A small image captioner, trained from scratch.
Training: cautious_adamw at rate 0.0017, 10400 steps, batches of 128.
Data: trained on photos with spoken descriptions (Open Images, Localized Narratives), 6.5 epochs.
Rows from block 4 of the image encoder, named by matrix and row number. Rows with one number belong to one neuron. Each number is 128 + 32 x the weight over its row's rms, rounded and kept within 0 to 255. All counts start at 0. Numbers have three digits each. After the name is the row's rms in percent of the matrix's.
# fc1: MLP up (encoder.blocks.4.mlp.fc1.weight, 1536x384), inputs 0-127
# fc2: MLP down (encoder.blocks.4.mlp.fc2.weight, 384x1536, transposed), outputs 0-127
fc1.577 093:092062149164129155110061094111156200144119181116081143094143113138117104087155169090071136083107198129140073138148100119098118066105136152160139161118160177157080158125146170125126140119175101085078166154169102120092153148098172038097166126108120162102126156135111146126175134086085155114112125122190083157169139157118159113134083080090164141124153163130112095121183087132092093105082
fc2.577 106:109100120184114141132092134084111136175160136134076142132078124158117098171137235126144119081116102100116114183129109132142097104029105113145171153118156110090087149066160137099108159153148134114127116046107128173094139103096144100100108112136087102137078092099159138105115172047123120098107123110104104157126092158097143082152094115134123082074098207102148101146094111101096158126103
fc1.578 093:122071147161150144130129061153146133170143137112125151118133177129107096106122160104122094125128146149122161198155148118153059066113128154150136111144146112207119165134112164147110154138124143116115122098141148076064160161085169105104176130153084201135167151162151139159164113062114137138112126095152158121119151149093166180138109105090160122160099131092072110131122087111145085137171
fc2.578 088:098192098092107126152115124122138077131147159126111113083163146104121139074151092146165107150118175094132145149113134105097174072105079129117109130100122121100140153138153140137186129088124109019134061101103111137122121097149144092135088072144147194130139107127124136151164167130190052154093172111115138155142132153161117118110137075148089193072179157121104067143185115143111140080116
fc1.579 097:079057152200131113133097146144150106165138155136123133102126150127153045088138158069086129093103147131099112168116101096122147084147123133103134126113196151146064171171158168192095166130203100114078160124143113117113164160113121088083188060102113175111143101157128143139132140120091129157149092109131105139127157141069151162149120080120124106164136138118127101152134071161153133112105
fc2.579 100:116182183127085160171109145168162080139077217086104164147158087111079178126078131106149092088141153094093094101098104102157164129110130131100115105152169100147129089098177125139152120138133169148169135099101093166128169100143155125102189082119103084170161157109189116146103143129155122172125116180119162163154157179076152099164117129156144113173084192136152076131167156123133130130109
fc1.580 095:089096159184128115097076100137121127186194104128139120086136176105159107086126155128093121112150100138127118197147107108134125096110113145078111112152186157191051159144126172160130173130141092138129185145095127100079150173038123069107169109112154161164148149207144112116151125116096157154167143115116129137175150134081180123127107121139163156171089140106136069126183099186166085103119
fc2.580 067:106162180140113089154175098118132128115104144179162183113149152131172162144125113179063149151177115077122151158107129156161174181117058097074152148114125108161078117133094092091128135075098116080129171113041125118159147138083070144144139147091108138116158124164096116161152129129156096112132129133165154170092088144160118129149155152170085134131127127107090089150080185147116100094091
fc1.581 091:121089137157130123106056101161112141177151123147148136129115177087126120084137156089092117115137119127109107164162081136113155058050101142102106114114180124182117163151107174133110198102155068127101148139060130112056147183058173094117177066079123170142119140188120106124129101117106160113152138110128104104138134168099149130155100147148149164180113149082079084129142117185161041108131
fc2.581 079:115105117141073079147106062094170151118125147134104163067137159123171126089095131126079122162132143138125091191103108103116174071084129142074122197150153131143092105089076099122144075178107104134158121126111135113111118125087159124095153124124108111225134166145087160120169132119117078144126146085165150096126149127117103130121151162111110125091182080084135130136070203105168138093125
fc1.582 096:077090143153126099124084105157133112173182105174113083144132140121146077073161148085079109112134134170098105157138115134106113060127103181135107113145221160128091126158098151181147191134153124111153142132125133078061182175091131064082211095106153171140172133151107145154116103104098106196142127082130119130148166148092126133122070149121159148159121146100113052144188063150146089089134
fc2.582 090:108150120183081118123131139105136089127130152138078160210179125165106142176129123155122132179116170147070141144066151149106144122132106211114159148147141110103095144073072109127125135163103171161110083129126128141201167093090119157100145149118148123157143114079125115153111185121191152137068127093147100146173167062100155160129131136101131123121105109154122105144113176126110133167081
fc1.583 112:143093109134151111141071136158175163119088145106136131146103085098123136106119172134076159080084159154115055136117124090139153099145190127123101101019099115122127135089149121143202113099147109094075131119128148094153118136135127146148107065162147158154043113089069100069208148157122133102082133158175068134115203133161114067112142142094084141128142153106069129106191098114131070077053
fc2.583 125:145105138096066072184143121158145120057109176134093172089135079162083114135113146089102088151116197179152112098095143173113100142122040162149129111111110134181147111151152101126076136167137119145119088131133104157114111130155077118157108144138119118103122127136154139149083145160123095153121098159118051180167112100153119128127189151107141168204077147088097127137167181078096153127111
fc1.584 093:137143142138119163096142125136111124175078117139156155131129062124083128153176125097172141151137185193103109144108166098154132136103137150127096113082112123127137126164144140169149147119119122107121090116137135102118141206122196118039142102068100150127141131148150121123110107155171127163131120080152132164148119179074196140104170159125135131146092117127065118120107120169150057072202
fc2.584 107:097149087176136114116070109149095090111122153121165145097044118090115112125086157184165086110135123068106119117137115143102127112166095184142137074106069101090163171100118154104145111119170122156122159136098117121080106125094143193131184107165200154105125080172095161178179100120114136138065123146105146088144146121205109114145151116116193163108125112083188137110176089142110124104157
fc1.585 120:122142169112202177067130126056200097161125101133098097128099098104121133170156128133135113082108172129180140122110145109047106096145121130086155045144141111174132083177153088121166113097115114126112169121141192105105109116155153105080165153139135102124107093089108095108114107130119102129176144132157106160097164137162091107110074169162118222101131179164124107088141089144148111094142
fc2.585 126:080128125077123111146196130123110074162170113136117116065144118083133137098144099096143126129091095143169176081087129130144122141171147143095116093068115176124089069150111116143146132151099145094136156090136135148109127125152095177154128147154133110137092130141090145107126141140136160164144147153064072097106188123063109127076106117134114163146110156117137140131101130110104146104141
fc1.586 100:123070162180111136070065137130092177169135096129114133105131159126185074109123176113081097112122130135108102196118088134098095086080161146123106125117123155150101188168149204194115163106184105102079121135104160108118164156083141087109137102097134167125100106169134150132147150148079170190150072080168103115175160150120157109129099113138183116148098112092118078153145093133111069077083
fc2.586 104:122165134107089068117144053122113113126091103107141196077155083143121116107086119147154168162181124066121135205102121155146200149125087084094090097113127077095142111160163124168144181158134124117144110177092141117187131115130079086109155135120128104134115112157181141163099107098078080129142090112149156124173157135079116067138129138119194172131108135091192091168109137141077183157111
fc1.587 089:097074168192146106087116090129139157165193090124129130101150177114173093104142143130106125105146136144133144171145120130126136071121114146095122119127169171187072165159120183160122192125164090123127159149135154109066136157078141108078163097101130176166142137169109122130165122126103135130165119110112134147147167159080162119109090105130159177182140158100110066146155067149181079067132
fc2.587 054:124136139155119125164129086091153114135194090188077147123172153109194124106221097150184155147125152146123138163071172078059170124142126154080155109124160166080119146100056113107100132160151139139170147131130125124155117140089142101106075154135111139090147116143117110090159160125070175094095104079168128189180096100082099133160150146137146114076150124140112110159091120158142115072135
fc1.588 109:073080128147112122153118117127132166132135165098092133144120132058105137105103151116075136101102175176140091111129110124101069122136175147113127136090089125150088165100146139179155110114131128117078151108144115097145104127095098142154090173180129206172101142111007097072206161129068114110090097172177123112130150122149115082037143086119117183179178153088087140095198060079103120038045
fc2.588 128:113115167104107102165135204164116114123128149166074172096165111130121121098140145107114103130112159144128090079113122178138091111196073115149165056113120121176118091139176109134076140180150128112139090144109083126103078132166140175135088151129063124104123140120174127158062156192129115138147094172054079158146096110143131146101139125136122174168078134161132155117167163111141160068086
fc1.589 099:119069182120107108082123134177124115142130078161152110146137176094157111086180126145098109096146149135125125166140104069133146071137111131146151154122184126118078122156098153151138184086132038151139169107124114108106178120112093117066133078094133126091136122139144118123104140141144158157189162056126102165172125173094123129139069115179151106102104122120146114102114135115113121132131
fc2.589 112:135141140099073064158091085134125104130129136101116152097053131197161154126124098076095085161155111132168116124120159121127127041114097153122145145135134189151117177139085050081088153163136203140040176063100091107128133196065168177165137097142078129069109132117082131080185092109121143105088142195059130156129095147176130154132129117101143152123124140076114183126134111101122120101128
fc1.590 109:097135162154067148154157139079108112105144128150148100111152213150119147141148179108124122151167140114126168117148147134159128134073095132111107168173112143142122179094101155137058184136133119144114162130186065120093126120103114120162144126050122152122117158155150146143178085112187175133156183097119158133127125219123189129156130102158131118133154141135148111219089151061115151153142
fc2.590 120:078115118181124061110177133108091130129104104174113124117118126157129166145130146124149155156151140103152147086114145146124087205118141129123115148145089098092069153097083128073057164081109137103127163117124104139150132142102092105129154165094152153122100177120158155176153103134177181120146162102024114111086132148140185141131134139085127164177116169144120082198094180106051110145132
fc1.591 105:057081115180170136147075138181140157153090134190146150115136126111126121109204121093108135080147174134089024139144129140112144066106118122102080077139144067106156136165164164129130149136124128083123115111129117115083138193157160101134120162096075206092128165106175118117129138147120141141122097146130105149135101165118167049142115157124125086160111141101154149110154131150172095089099
fc2.591 114:119053093125117104106173150160147125125153129110141139108078152169126134135144114115152147150118125111149180125170098138181134120117090158136138173111137152143202127132138138107121150146124143126105139082126119106079021087151094108161163062111158099104065143096156075045164153139132106162084182116140087156129130122121114163166192101121109183109137099120144115179124174095045109082132
fc1.592 107:076146126120072091156108108175174118094106142154100145082116193075140145117135158110105148121187166143110085114123125064154163109078104208083069148130138143190074174150198157140144220136154134113110131134075159135125134117100122096154096143136080164136141083192114120105130126109108133113134107145120149120161130184138137082078122124178150138128139141151085135142183135055159092127106
fc2.592 115:159094099154092232109127114191088094042101074104148137153111105113128136174102157160127163094157123109122056151121125189154077133094133186139125166138132111130173145119138169134133155129077141146125125092144120129118178143079086191111107123131096128113115097108135107076138130103135139122085134113127098080141083082185119110123120090138155136135086104156163155130131091059185140142145
fc1.593 095:133082145150135147057063146131174151122101084152090132140123176116132057090150160111059139102049135131112087138162108086100112039166106128113134122058173168145095131130142168148149143120177087118082159124098124051147140179119115098119177048126133172130151150096046112092124155114099172117097172137151089182170157119147156121131103122080124167143124137103139105163150154133129081123075
fc2.593 102:154109099134109155123132163089135093155094119147153066147097129121145140088127142098100157131176147138119059026081127106083098122159124119163124073177132097120128134180145078151112171142124130121121096171115123211072157112194122108136115160115082088110086140139155118120088130109161117106145076169116117120103149099114137165131219119099151160175105142104141088122152133161089156130066
fc1.594 088:080112134104191174124093162173173140161048127140142101163133148123096138077143120075060122154148134163081060105164128120112143112140156144110117169110119105153133155177182117095131137131130113079099113170156168106141118171150065063149145135117096166138165154112052123089173090160090119137101085120122124144146153178111124082062205177139103095201129132101106153077139154128133080078093
fc2.594 108:107147062084049115122157094103112122053075120144161160176134117147088182118156113124170121171095139127138155173063181159177103130155158120148174141109123146103184134030175152143102137136089138124146071073135083089107196114178102115171111093124122096127096136092179112070115094116154104131103072128147108135147115108099099150159136108106091154153123100194142176146133114108107138108111
fc1.595 087:095060164185143100089048097135156155150180127131151123121140171134121104088153132115090132081122151130151119190132108136125149093061135152101136096104147143202076144131133180134144163113132091132118149140128146114068168205057150084133176122128125198160106137156133090106148098103103142151137142110171082143144181152110138132143083107115149157182144157121098092130168078148166060121110
fc2.595 056:097124123144110105157147095088126170088130164165110139110192153124219142155078102084144098169113073120140117138089099078145143092113131087112118127097143108177109150081052087109114114137091124120124118086109160102140174082085170128157111153147133128121150162119139140079141119175096173122106131131113148133095157137114127107145117137100115097059139099146166127174068098131183096103133
fc1.596 090:121083128110156094105071142141167184115037158127188129147127142119128161129137138109121132113152129142122074152136119120159154122075151126092134124075126114140125156106141128111192171109105123109112136128089175121085151145082115119160091107133107180144061121135105111072193144142139128139108155131132026149117177153115115063036171142149147150184140104115052134104168152108145058058074
fc2.596 106:125081110096061144148129117191128104080079140165119149116130108141094147127151151130102054174120163111126115125113152165123139136104082185153125107117124118116126110087138193132089157140105127167119078097100125126078152147166056117142114124127160115083103134131142126132091174125145129144114054123195053159188081091098104137154135154064142106183099117106118110161141176113086173064067
fc1.597 094:074108130157111096133121060128135181131084159137099185170171099091081125133140138056118138077099228151123138153107123084111132100072122205161081122132134138132117126185127145161116132108181121085100122112156155091073130214107159015140161124137107130116149141113148096082169098125128147158115099114140067138150157180099148066149111147117088151155125178089088108119123098125137084097092
fc2.597 106:119083108135033097106185103169058114104104123146132144107150143126113171184108200123159125162154085163147168153052133164149092158136121123129135155123094137155184135112140133138130150107128117157114104086124071110093145115114126117127145079172185093131089144131129104030189212124138143186123138108152058108118126152099116152146171095164157137162110082109128141155118100101093138078115
fc1.598 107:080076123134100114120121119136143098106122134102113135168105100134091132062099201105153155160066137104126143127090086087164162136128144162099180101104129111159040157150174129159096107125186106106124098108130089110137142135113106143088150108159110131186107075136091108094094162098101148174116131141177141137144172107098172109094144063123098184137180124170127145165133082088098130090131
fc2.598 119:199089129130096104097111133114091093103101076100177073107075130126068036109092161134118137122141125102150172118116162142136131130133035147153120110155090151191131152132158131119112099143182103158116119167115092154161082155073163108096127154165143095103094060180144125156141124135141079112125106130073075117178137125152116195150177149140147153112126093107122163111100165052156129178163
fc1.599 109:089082151194156135109097088117144144236173118165089120098156206104162070103139143115069116108136151145125112185164117072107105092047103134058124101136168156178077167157127177150136198131153077126090154135136154096080184164078134111124172107093123131146138150142102130099154128113108152153136117104132100124131140178108158125148087108120143166174078143097125059170167091149139102110099
fc2.599 082:105094126177137107120159105073094142113123162094047179132156171160179081180075166107146155141160090160128104113129155163065145168110144123152145164101124107142138123096102137072104072208153130136137196131102167174102149127083127124154124143132083157135122110188185180123183134117065143158087076127112119125159113116122159124148095106170120086083120142139125151191100127102139076119093
fc1.600 094:105114154187123135087073107108122146197160096116161140109164164123113090122149128106091119121129147153092106214135122086095131099100114135110107112106151149169087148142147188144141179092161073124133118144120155092089176183070149073095147081072116168181135107176142124149150126124131127167207133112161094142155159162079181114118097150128139159180078169114104034113136081184172062076145
fc2.600 076:095133148142068113109092107104146134122188192176070199123128144130152069149116149144159160131116095098118130154150094116097106114090061140038100126119084079136098116054181140110151074143139178149135122115122132078129187089049117110146171145092086136155075085165181090096145114100118157126102092158136140184152137056077160109099130082144157145074132141108087105113174126085117105065088
fc1.601 098:123140188141057134079096126133152104130134132178141107130093150088133104094194137071127153120135162133142116118109102105141141103119154218133146099116127142126119148167131118169130143137151129071110124178149105121128129146111117114078137129080094157162138142151098123148114115158141116206170113084125157161210181159084113131099119112163107155123102105139063074150126112093111068074177
fc2.601 102:090106065141142175120090111116150118079145100114100124096142122146091165163123180149159171106107069151144156144094215072174093145119183133086099173117097145097141182098154151118175166187135169122182142105100198121215155124150112094088057140079111194145135081122084125099134104156141122085113117124147113089189141108092061167117123159084171165120104078160145170154139128088101152140118
fc1.602 106:088110152184128128123114090102110139168144119172135121104133155102154091138147141071061107107111150169145133163142114071130113119086124134103097093120184144166096176162128183184095156148168114108117141173109138118077142166104132089078166104093127176166128086143111117130135133162090140177183126110132143152131154165060156106143108109136172172192135146106127093123172064205154095119118
fc2.602 097:094123111116191150150116117145075094144111136156125154121128123127133104138145139146114109128095068112145092063108112098049140132131178103129142090147112107093090148107124129119143118150131152115145087143105184145141078125080197085141079150144096143097116117141115135090142120123145168122075165180069088112098076056119118069123181157084112121093099159152185037064103141146128138116099
fc1.603 105:141137125118145104126127148157201149201127084161167113137122069140095109112223102124130153109058140103104138147117127114134154116144116137091094046106146094118157087129114118118167099086132117150137101135139151110132119177159101155074151015122093110178132107069118119136112155128181101182107158141138131190101209093106109109136149156078106133135097099121130057132077134156173101111141
fc2.603 128:118162103083180076187143098125189061113137150138140162114154136156073141187096123144160129133154122140137160030131168115112121173136088110081073164094086129147137119112122054123102078119133177127173088110127186096079088109107103163129183119152180094162128096142131172098137127138115075210100099157043130163104156095156083149179155144129110145155155136081162163135132132124123147119136
fc1.604 096:071089161181122105124084124144169133140141122135115135105124139114152057101127137090069092094125144143132119173134123106108117074114129152108133133120188143143076170154133185165129168127135112111121127154127145092059160165090140087080171100122133184131117132164102114111136132132116175160154120118126101153139165169090217135128087140141144160170126142108115073127152064150178092089084
fc2.604 081:142130125090090156088175145117153186077131171168102132095140110149179082122196091114124139132104116151092162110148156128133126173100096099063141123103144109131150115110149082118140118145131087078102143129091092137156116161190173046115107145170118160158174085102148101195133112140076148119105079108141090167134128104167133162140128152098070095078101172097123108118121140141138109114109
fc1.605 106:105029135222166141112123115147127159165131145122101143099110132136154081149146160077137124098170141169132133194140157123109124142102128129094110115138144123148111157142146245199111170090138120138102140125117152082115157138056173081079209129086144171115090111167125169161148123170080149112139131085150137122139126136084181123125123127110140118160101131082110106146135100185153118129151
fc2.605 110:106081135156064113097114153175097075127102138152112129112091129099134065092101155134128111157118163147187127077180099146069131103128083135121110124097127138132126102117091142103133093154200137156074100085127115143086049158095167144122152073112168104143110100086068072135079141123181132158093151138052093115187153089154144112120146092110122115121128080112158080112179107160101157096149
fc1.606 106:135108106116129120054081141123169184113119114154156130139108138120114076102170133100117167068077135112179114180165128088113146103149106156083119058095180162162142127136169130164160158120209105147069133160091183084122142181139168120129167047150100133101060132134114154138147123123165110106133147146171062189123136107150113181164047148109119153077158161127130081137129130158156082131108
fc2.606 105:148095136121114149065138107086165152111164114126139064129106174171143068086127159108091095081141182144093152136160135158130095161157122109110131111091127163123157115169159107075101186096087097126146082163153136133124119096168113178123170133186167135155143170144095068160166101142146127143141088160091091143096141173108159164161157082106098176137114199060104119067143101141120119088123
fc1.607 104:085128122128164128140059113080202169126078136157151077132087093102104142070167144096076061074158153090111074110179155129131152090098195113103097090104145117190112161147193127086130147147142131062061143135134138132087108134171136105119117161105053206127132135128099157135121173144115122101122172193166110179087169147118150033102144173152101125150173183156073148059155109133143073118140
fc2.607 118:132153178078157193109088160116167140141110094124104084104117036093065070159170086153184138122147155148144160068137115158159099173104101115138103092120123067094178095149153113142172110149122147140171116140151140180190083105202136107107146155087130124093132129129179150109084074171125107178183126114128113184164160163136104124153100071164166153177124120176156126149083102115086183071182
fc1.608 091:106097156156096110109090137149076122193154130148139113130135149113169104099172157114132078116105115116102111152135063117109123117148133144117113148182154151114090113112082157197140137121150122133127123114079092148138153134102094138048151085095058165122167087174138130150111139098125172170127152116117180106162139127049118152117126069094143108157070107133093106165120139145099129158129
fc2.608 094:180110064151093167145097117123095089088106116160098133118105120166170134088129132215142110148075115142141101231127184127121227115118182102134165182101172161082112151167122175129196051134150125112138140113067110168103153160121114139152164093146124128118102076060137099117139130117138106139074132182149095099100117082149135156151093148045103137129149092084140132145156124128090132137096
fc1.609 092:120121090122129142085109149222087116145115090115186022153080101134119110089112093171120107127084104158134156136128157141131133125150139123126153085077119104103125104097049124136196131106133077135122109120161106125128173113089174158102139105143162095148092124106095112091096178103134132140134166112117125087141158125167096127183184125102121109140111106124189137095169120129110136093117
fc2.609 119:075162158155114142146192104082112072149155156161149144123155162122101189107176105085103107144118142136124120048123136088147137100170083148140182107171148146112109129111059082146133113134041109092162167114146087167145129171128163126093060162119070085114149213118124142135120108094123134120151149139064124133113068148134134158108110154148120131115116102171150150141114170122135152115134
fc1.610 098:063088183192137126117068090101109085185171109155132136099160200071132118072139169083083130129129121151092116187151129085134152107115122146078125108167167161191065153149143154160102161147153108114107147141095152086097144164060133089108156129129120195160175153147119137099138139118097142141150139149113130129130175152076186122132066118141124175187089159060126093161167098144167103104125
fc2.610 082:140112133101077107145174145121133110166181167151084116145135124125104138151143082086100188138111187149128142163139138112090080109140106155145106173129140110087119104111149121125116087150147129148140113117092137076144129109078091130162129057130136153168154110077106087107162140129141132161075067170155136167135172102122141120106145073118087128125146175126143102120087103164116184131110
fc1.611 106:135127130137129199122102130127106116211089125136127120140126139139167076126129181135102069169116087110098109125083113172100076128100158165159176132150109115080125123178143129121112106156169127102116147176144118148158116129118103117088166139123140133103141109129091117140149114136158157193145154046084152069173163095109118174133131101139182053135046132098131097181097131217092150129120
fc2.611 121:144179136117108169156134166093153105133136173117144113123148103154109150172167122119200146164134093143128134040136171109173160158162156099113121118125109153103157136157171125153137122149156182139181156154158123103089129122236151127116080141060129139134114109070163150091114060139131158124184137153108129109107157094075125126120082149139072183115095115171117169113151126106121122160164
fc1.612 105:110129110097169126136070125097172130128092167124116105142086088067148148121147144125105081040119174090131053125153140129083113065113168170127112015105142066158105108190176116126179142116097157028082143093132156117080115100159127125131101156140102154108089093111122136092109172115117070138163125164161111138107154144141076050065091146186119146103121153132061123070153071119135067086123
fc2.612 118:106141123070143160136158173077148094161158095153135123133046152091118109138151095130147125131106154138215141067110137121166126128139064158127132080145118160145120088125149122132131129111131182120109129087195129133063064091113113188139133145167132111202077179125136124118101126143151108124132147168130090163133176121150085170149063071131119164126135159123187114101134133082075164090141
fc1.613 112:138119165146157123146129121110173115141137153217119156080079152139109112120213120132153122068144165115144155126096130144087138130105116081120080098089110070129128099189206124098151128080119127049100106141127172126126140172156187122135139138097073130111121105143168105140115150145135117161192103144117121190115097175147153083118159150141115048176106110111060119115182120168159041129159
fc2.613 114:101097141112127185123093140118132116167153159130157145076113108115107122110091101133142134118118181148177132096122125138096093114158112190142103106114068100089182137121132093119183102132094150092143174125138148120096043127159170151111115111082125123136101125163143151138145074159118092106164171142144055145170170200158102144153198085145146202160097079116166176103145066122087109096153
fc1.614 089:095081126159171115146090083156126191152111170123119140091145138092098120130109173049094131112114117163093087165121120108126143104089160120124112072131123114123120169125167138110151163113132072129086139115113118078105127175075112069168116085143123167174102111114098115054130140117086131148105084138135071099102170163105112060142157140111118101197117141096106115117139113112163094065095
fc2.614 107:106067072101051132190154109142122102045124154141099176140170096127111170140149157138119087174083157149115125145137150158146119138097088174159130153101119126094130124092135168115090114143116113131131091083134117128090188137140083101150098099129163093120120158086168110063096176119091115120093058109200066146180113099098100104151152147091162107178108111141111171160108169068090154126082
fc1.615 102:132136131142175164140158127171089125222081069170129157173179115146170142133170088124172095114121173187155121132105136131088126138148132118155105156138099093098161083203120111129147101104088087131156145096113119145146128152156148142005142126075087128105148131110189110096105158138135125182154116061119105148085141140046128161169134129132167124110083134125146148127115118194132152107129
fc2.615 115:152123061129077096124148127118077071126172108165183128134107104078130122097167139130155156157094105065136147126165075078195155097169136159103146091062187129080135174093087083096160163133123162118135193147161127083139110121149171141115098091105189128151073137141137140119149097128143132147068096110067105108103134116085121164161181086108055113096149065104181170165133073133102155126191
fc1.616 101:127094135144158125053056122156137186181128098119122087109128133146135066065116154102052128103112132167130072186159116120129144097080138146120150121122117173163118138132120160124108160075162044115084170178124138098114143146094095077110167132097176139160121123173080111114153093106128138182121149083152125103157198121109119135148141094107091131195133160105086069115172097175119081101067
fc2.616 101:195117141098085122120075109140110131101139110112174128146117139091170151097118112188126174164065114100078113145120166164114158072146150174104136139120104128110153102145138155165135161139176130149130079183155159149175138140138113166131067158125157142093132119168114175099111161162150124118112095143164152123132131079116119155120116142117161145158092145113106143096132160084102097110152
fc1.617 103:142076116203163111169117134114168125164129145156051138128112113131152101158163154125126136106091158091150138174103097136111103131102109164067089093121178068113110137146205171112157113141159127142106102114149172093171160121152103113101199113125155140157089129083091127114144165135117148161104096112139114172098162102134183107173119106089124066097114153082134087176103096105162138120109
fc2.617 120:170133135099151110181129102145127052140162145068078145121125154128097142143086167141118137163132144157121090073083133148096136122082134148130177147148105166075158166167159112111082101132184073141114159126135118144107119128143192133197168112187160148119117173091121103052102145151134170143110140137056131098078078121162136104172145134131126149107103134112114090150189162061131110184156
fc1.618 092:117059134155184102155053112120174188157107142156114159106141177125157091091130125081118159054070196152100058208146145117088125090093153124108109124096136124150155118164136156136155132141123083148104132130116160117144151170132133071135125084155103195130083118124157093094171115144113157138116103151170045151101191157133126140201114160096109067140131162070151117161128119143141114124043
fc2.618 092:091137139054107137168170157138115068136058151113088183102182120138104177154107176107185142168119096175100164091180144120156112156128115108152177127109089099076141114104153126116120152119131112140161145108152098097099055118135140100167157073167099132125141140113155104085141175143159105095127097165075095071100093158143120128127138102090138094178103158080097103138182113090082100135138
fc1.619 103:105129161132153170127059100108099228205112137084142087137080106169094147115139117142053125127169138154103073154136105140065125120146163122159149159065091144134128181099121136130144151107136104093046179130156113097122125135080157154138085143156145138104064161130115160146181090157111165113108130129132081112184144106155148156100132127135123150116154154122089157072150134140101107087116
fc2.619 114:080082160138094108124131104159121075115127109167111120139120147118144129177151182063155119098162154081112139034108114105107130153066065173088157145120148103100110133185147130067059163170181139149138118135107114153113149129196048089157147143105155167134129145167146113159111129163146182176108104164058075147140130189082134130107153105188145123138113120100192126134086160133105188106138
fc1.620 105:084127153115134095137123104128145154169104099151125174159161149150154091143157132069112143128139208134132091136170142079118165041112120108123099158090114134155141130198182122180107139101155111073123132169140194109118139112097121064099137086094120180126097100118131071111117054160142115137168102074128077152157124192079153162160131146153125153120169182136141147134078100180111043176095
fc2.620 118:088143126160103132082196127099111060165140126158112118159149146122144175131139138148137136118167108130122173110151107080146064088129077140115120108121111161129115140171111070136179176104124127088135106129163123152080113157137100154115118127091160113131134162131118062126150113198187170147089129130034146172159121157105177167134189105116150191147111124124132148112116126093119143182137
fc1.621 094:115135164170138142107123129174137141168161120148143097116090183089123069107162147097078090108174135149145099158157128121114116070069110126112104098143189149143112151168138159136095195095170068126057162118120150107044187176101158036118191105095136165122130173190141125132166107080125153134156119070134124118115157168102155132187111161127173123176095143087101026099140105156185084154103
fc2.621 095:189128124133140093128095108086151170128199136127123186119088124175105110125114126160102105137180094071110136124131153125154129075090163132139159161097142109121085191146082157136151120105122108105077175152083156119080135165136092130151094125161116183086158157093115098139199128175129153182109135105187149145121075082141114108094122101091077030106152141129081153179115082154164071140129
fc1.622 093:103136148153085147095104160116129104127158113101148088159120167153077109095135124111106159144136181181128092156089097118135160112105113175144135158088144165125131139164084164139130130101109102077084127132183088079116171163133191095087129150101180138171113101202134131125101114136164170173108103086133148154188177133136175108172143131121121140166126125123103081121136119120106093104132
fc2.622 113:100107098192113130132103156053122079134184137148146146041114156096144113129082142076119129171171141105114128149113137051105136087101143142142156138110120172130076185124128101115110121149095108091091184123165174078092094159072130123089116143121118151145060177097167135123254098133090142093147153117187098091092149169115186141141171108102127115128101180061106101175080136143172091148117
fc1.623 091:053088133166121112101058139152208158134146132121127130121096118167107138103169134065109133126176151155128076183148135124147140068101148112169148156135171138131130184131162198104119166120113101102086134117156108171114166172101180122134163151088146115124112108164116174161181125127135180133130177101188141117141123121113198132146084082107154127120135132108111085135166105137157103091156
fc2.623 106:153201112176142144094117074126148143155122096162146182110142122104178129186142171126147132183173109137153113140132153080133152076152143117170136168147149105106093188156103135113162145149053133134123120154119124106156150169141132170093079139110150155101145169111131130162207124095114153030123098083125158141112088143064190095118122158175151095100116160107107144165084147185153119202141
fc1.624 089:104098100188118098113114090133143159120148120099153129091099148128142069088124157112073091095143141141055127167126064144109088091036163127134116121148128170129119166174121184153100172120173116102118135167090143123085152123117109087115156106071158146115118143190138110145131126133102149119155066070150132088165168176082130081142108079129168111177106116115108090102152093178106098087066
fc2.624 104:140134138113069138129057102121098113103091083154169134121178129163171139094103180167103145167142144084210104191107141166083145108128150159102134135142123130114087160091089153128126118077153100092134108156175091100126118169086154189091179077158166091123152153107100119149129145125161132138103146116198205129163093111183126160172147104089136136167153133131122155183124142109150115169130
fc1.625 094:069081142168145112097086087142125130187161128157126102111142171117131071120147129078105095121133134173136136194128110086117125091124141127101112088125162156184071146180127168172110167151156141110112137142078146077073171169080134112104188084105125157151133127182133137095135118119112152150177114130139123144150168144071159119130101135130159174189104153098114080115165076140166099083127
fc2.625 065:105122115160097205105134123126127149134175112173049136141156101133079114149145181064151115129103084150117193136126123061138176188093120129111183196168117161110128122039156159137087092174142154165155118098145178098145152134024121070118161128164123153179134105120140135103164124087127130141122130154131150087161128067031120120108141167093075160131114132134126112074145107118166128181159
fc1.626 097:125141144107107165107092172102128138147073083132170102196095177085121148155178111095120131149170170109125061134167110142125111092083117188086124150167092119153141194157144146153068175154110138102076085159097131123106140137129161121153101135056064193060138152151144145159107110191135093113167097083130109156199108171135119127097136159166179124101117133150099131108104158116116052137125
fc2.626 117:130141069150112142119144143108128120125071102176131152119104081088093094104136050136164127146125113131174137100182131124163128141125090138121085092124149078148155122066150143153126145148079192109161120172166150107167125114080081123156094139071174122165063165110153114096131078108115094100063077152121058151141092045081142120115119125084135148138163141174185145149123122134082180061138
fc1.627 098:114133173146103082142118140127105116132137136108118120034152093126175117132104213124131065105162103113113113118115098135078121161136184101149125111156103165133120108136142118244149156130114138125171211139035139128090106115109077128095105177116135133123137106180094146153148091125122161162158172134109132111138122116089130088102158089185125216223177128133124114118167073150077131145116
fc2.627 109:135128098173113130077117106132135107136161060120179074149112149133133141134121103169137109085134091131118125133101120155035140170126134151102125066097143123162084155136192103144149195081116132140163136166122155138114126102139085180158096133104125140113065138131066106041126150159126170175098115108110094146141099092181153148071130102163095113131112112128123160060150084152134105069123
fc1.628 097:118144176188156159083095127119149144213153151145088109107152160149180081106143165056070099112149159159113117184128127070088110079122116124104118124114145182163099143191145172178126169130162110119081170118122154113070158186083159072090191105104143166113145105156118149166169095161100137173147106110116117132143163139100153115161100125119150125170087140072114036126172069176137109097102
fc2.628 079:148131160097067083162133099113130082138070145125119162168118105189169074046167083143120142140100117067121149167179104088127148113116137146071156142133130105061090180132137123121150087106120163103101134126144138095147056114081112121157143130111134158196205181053062123159174164150112106154060147105134181132148059143145102105138100131126097090114100140098116098068177145150129138127127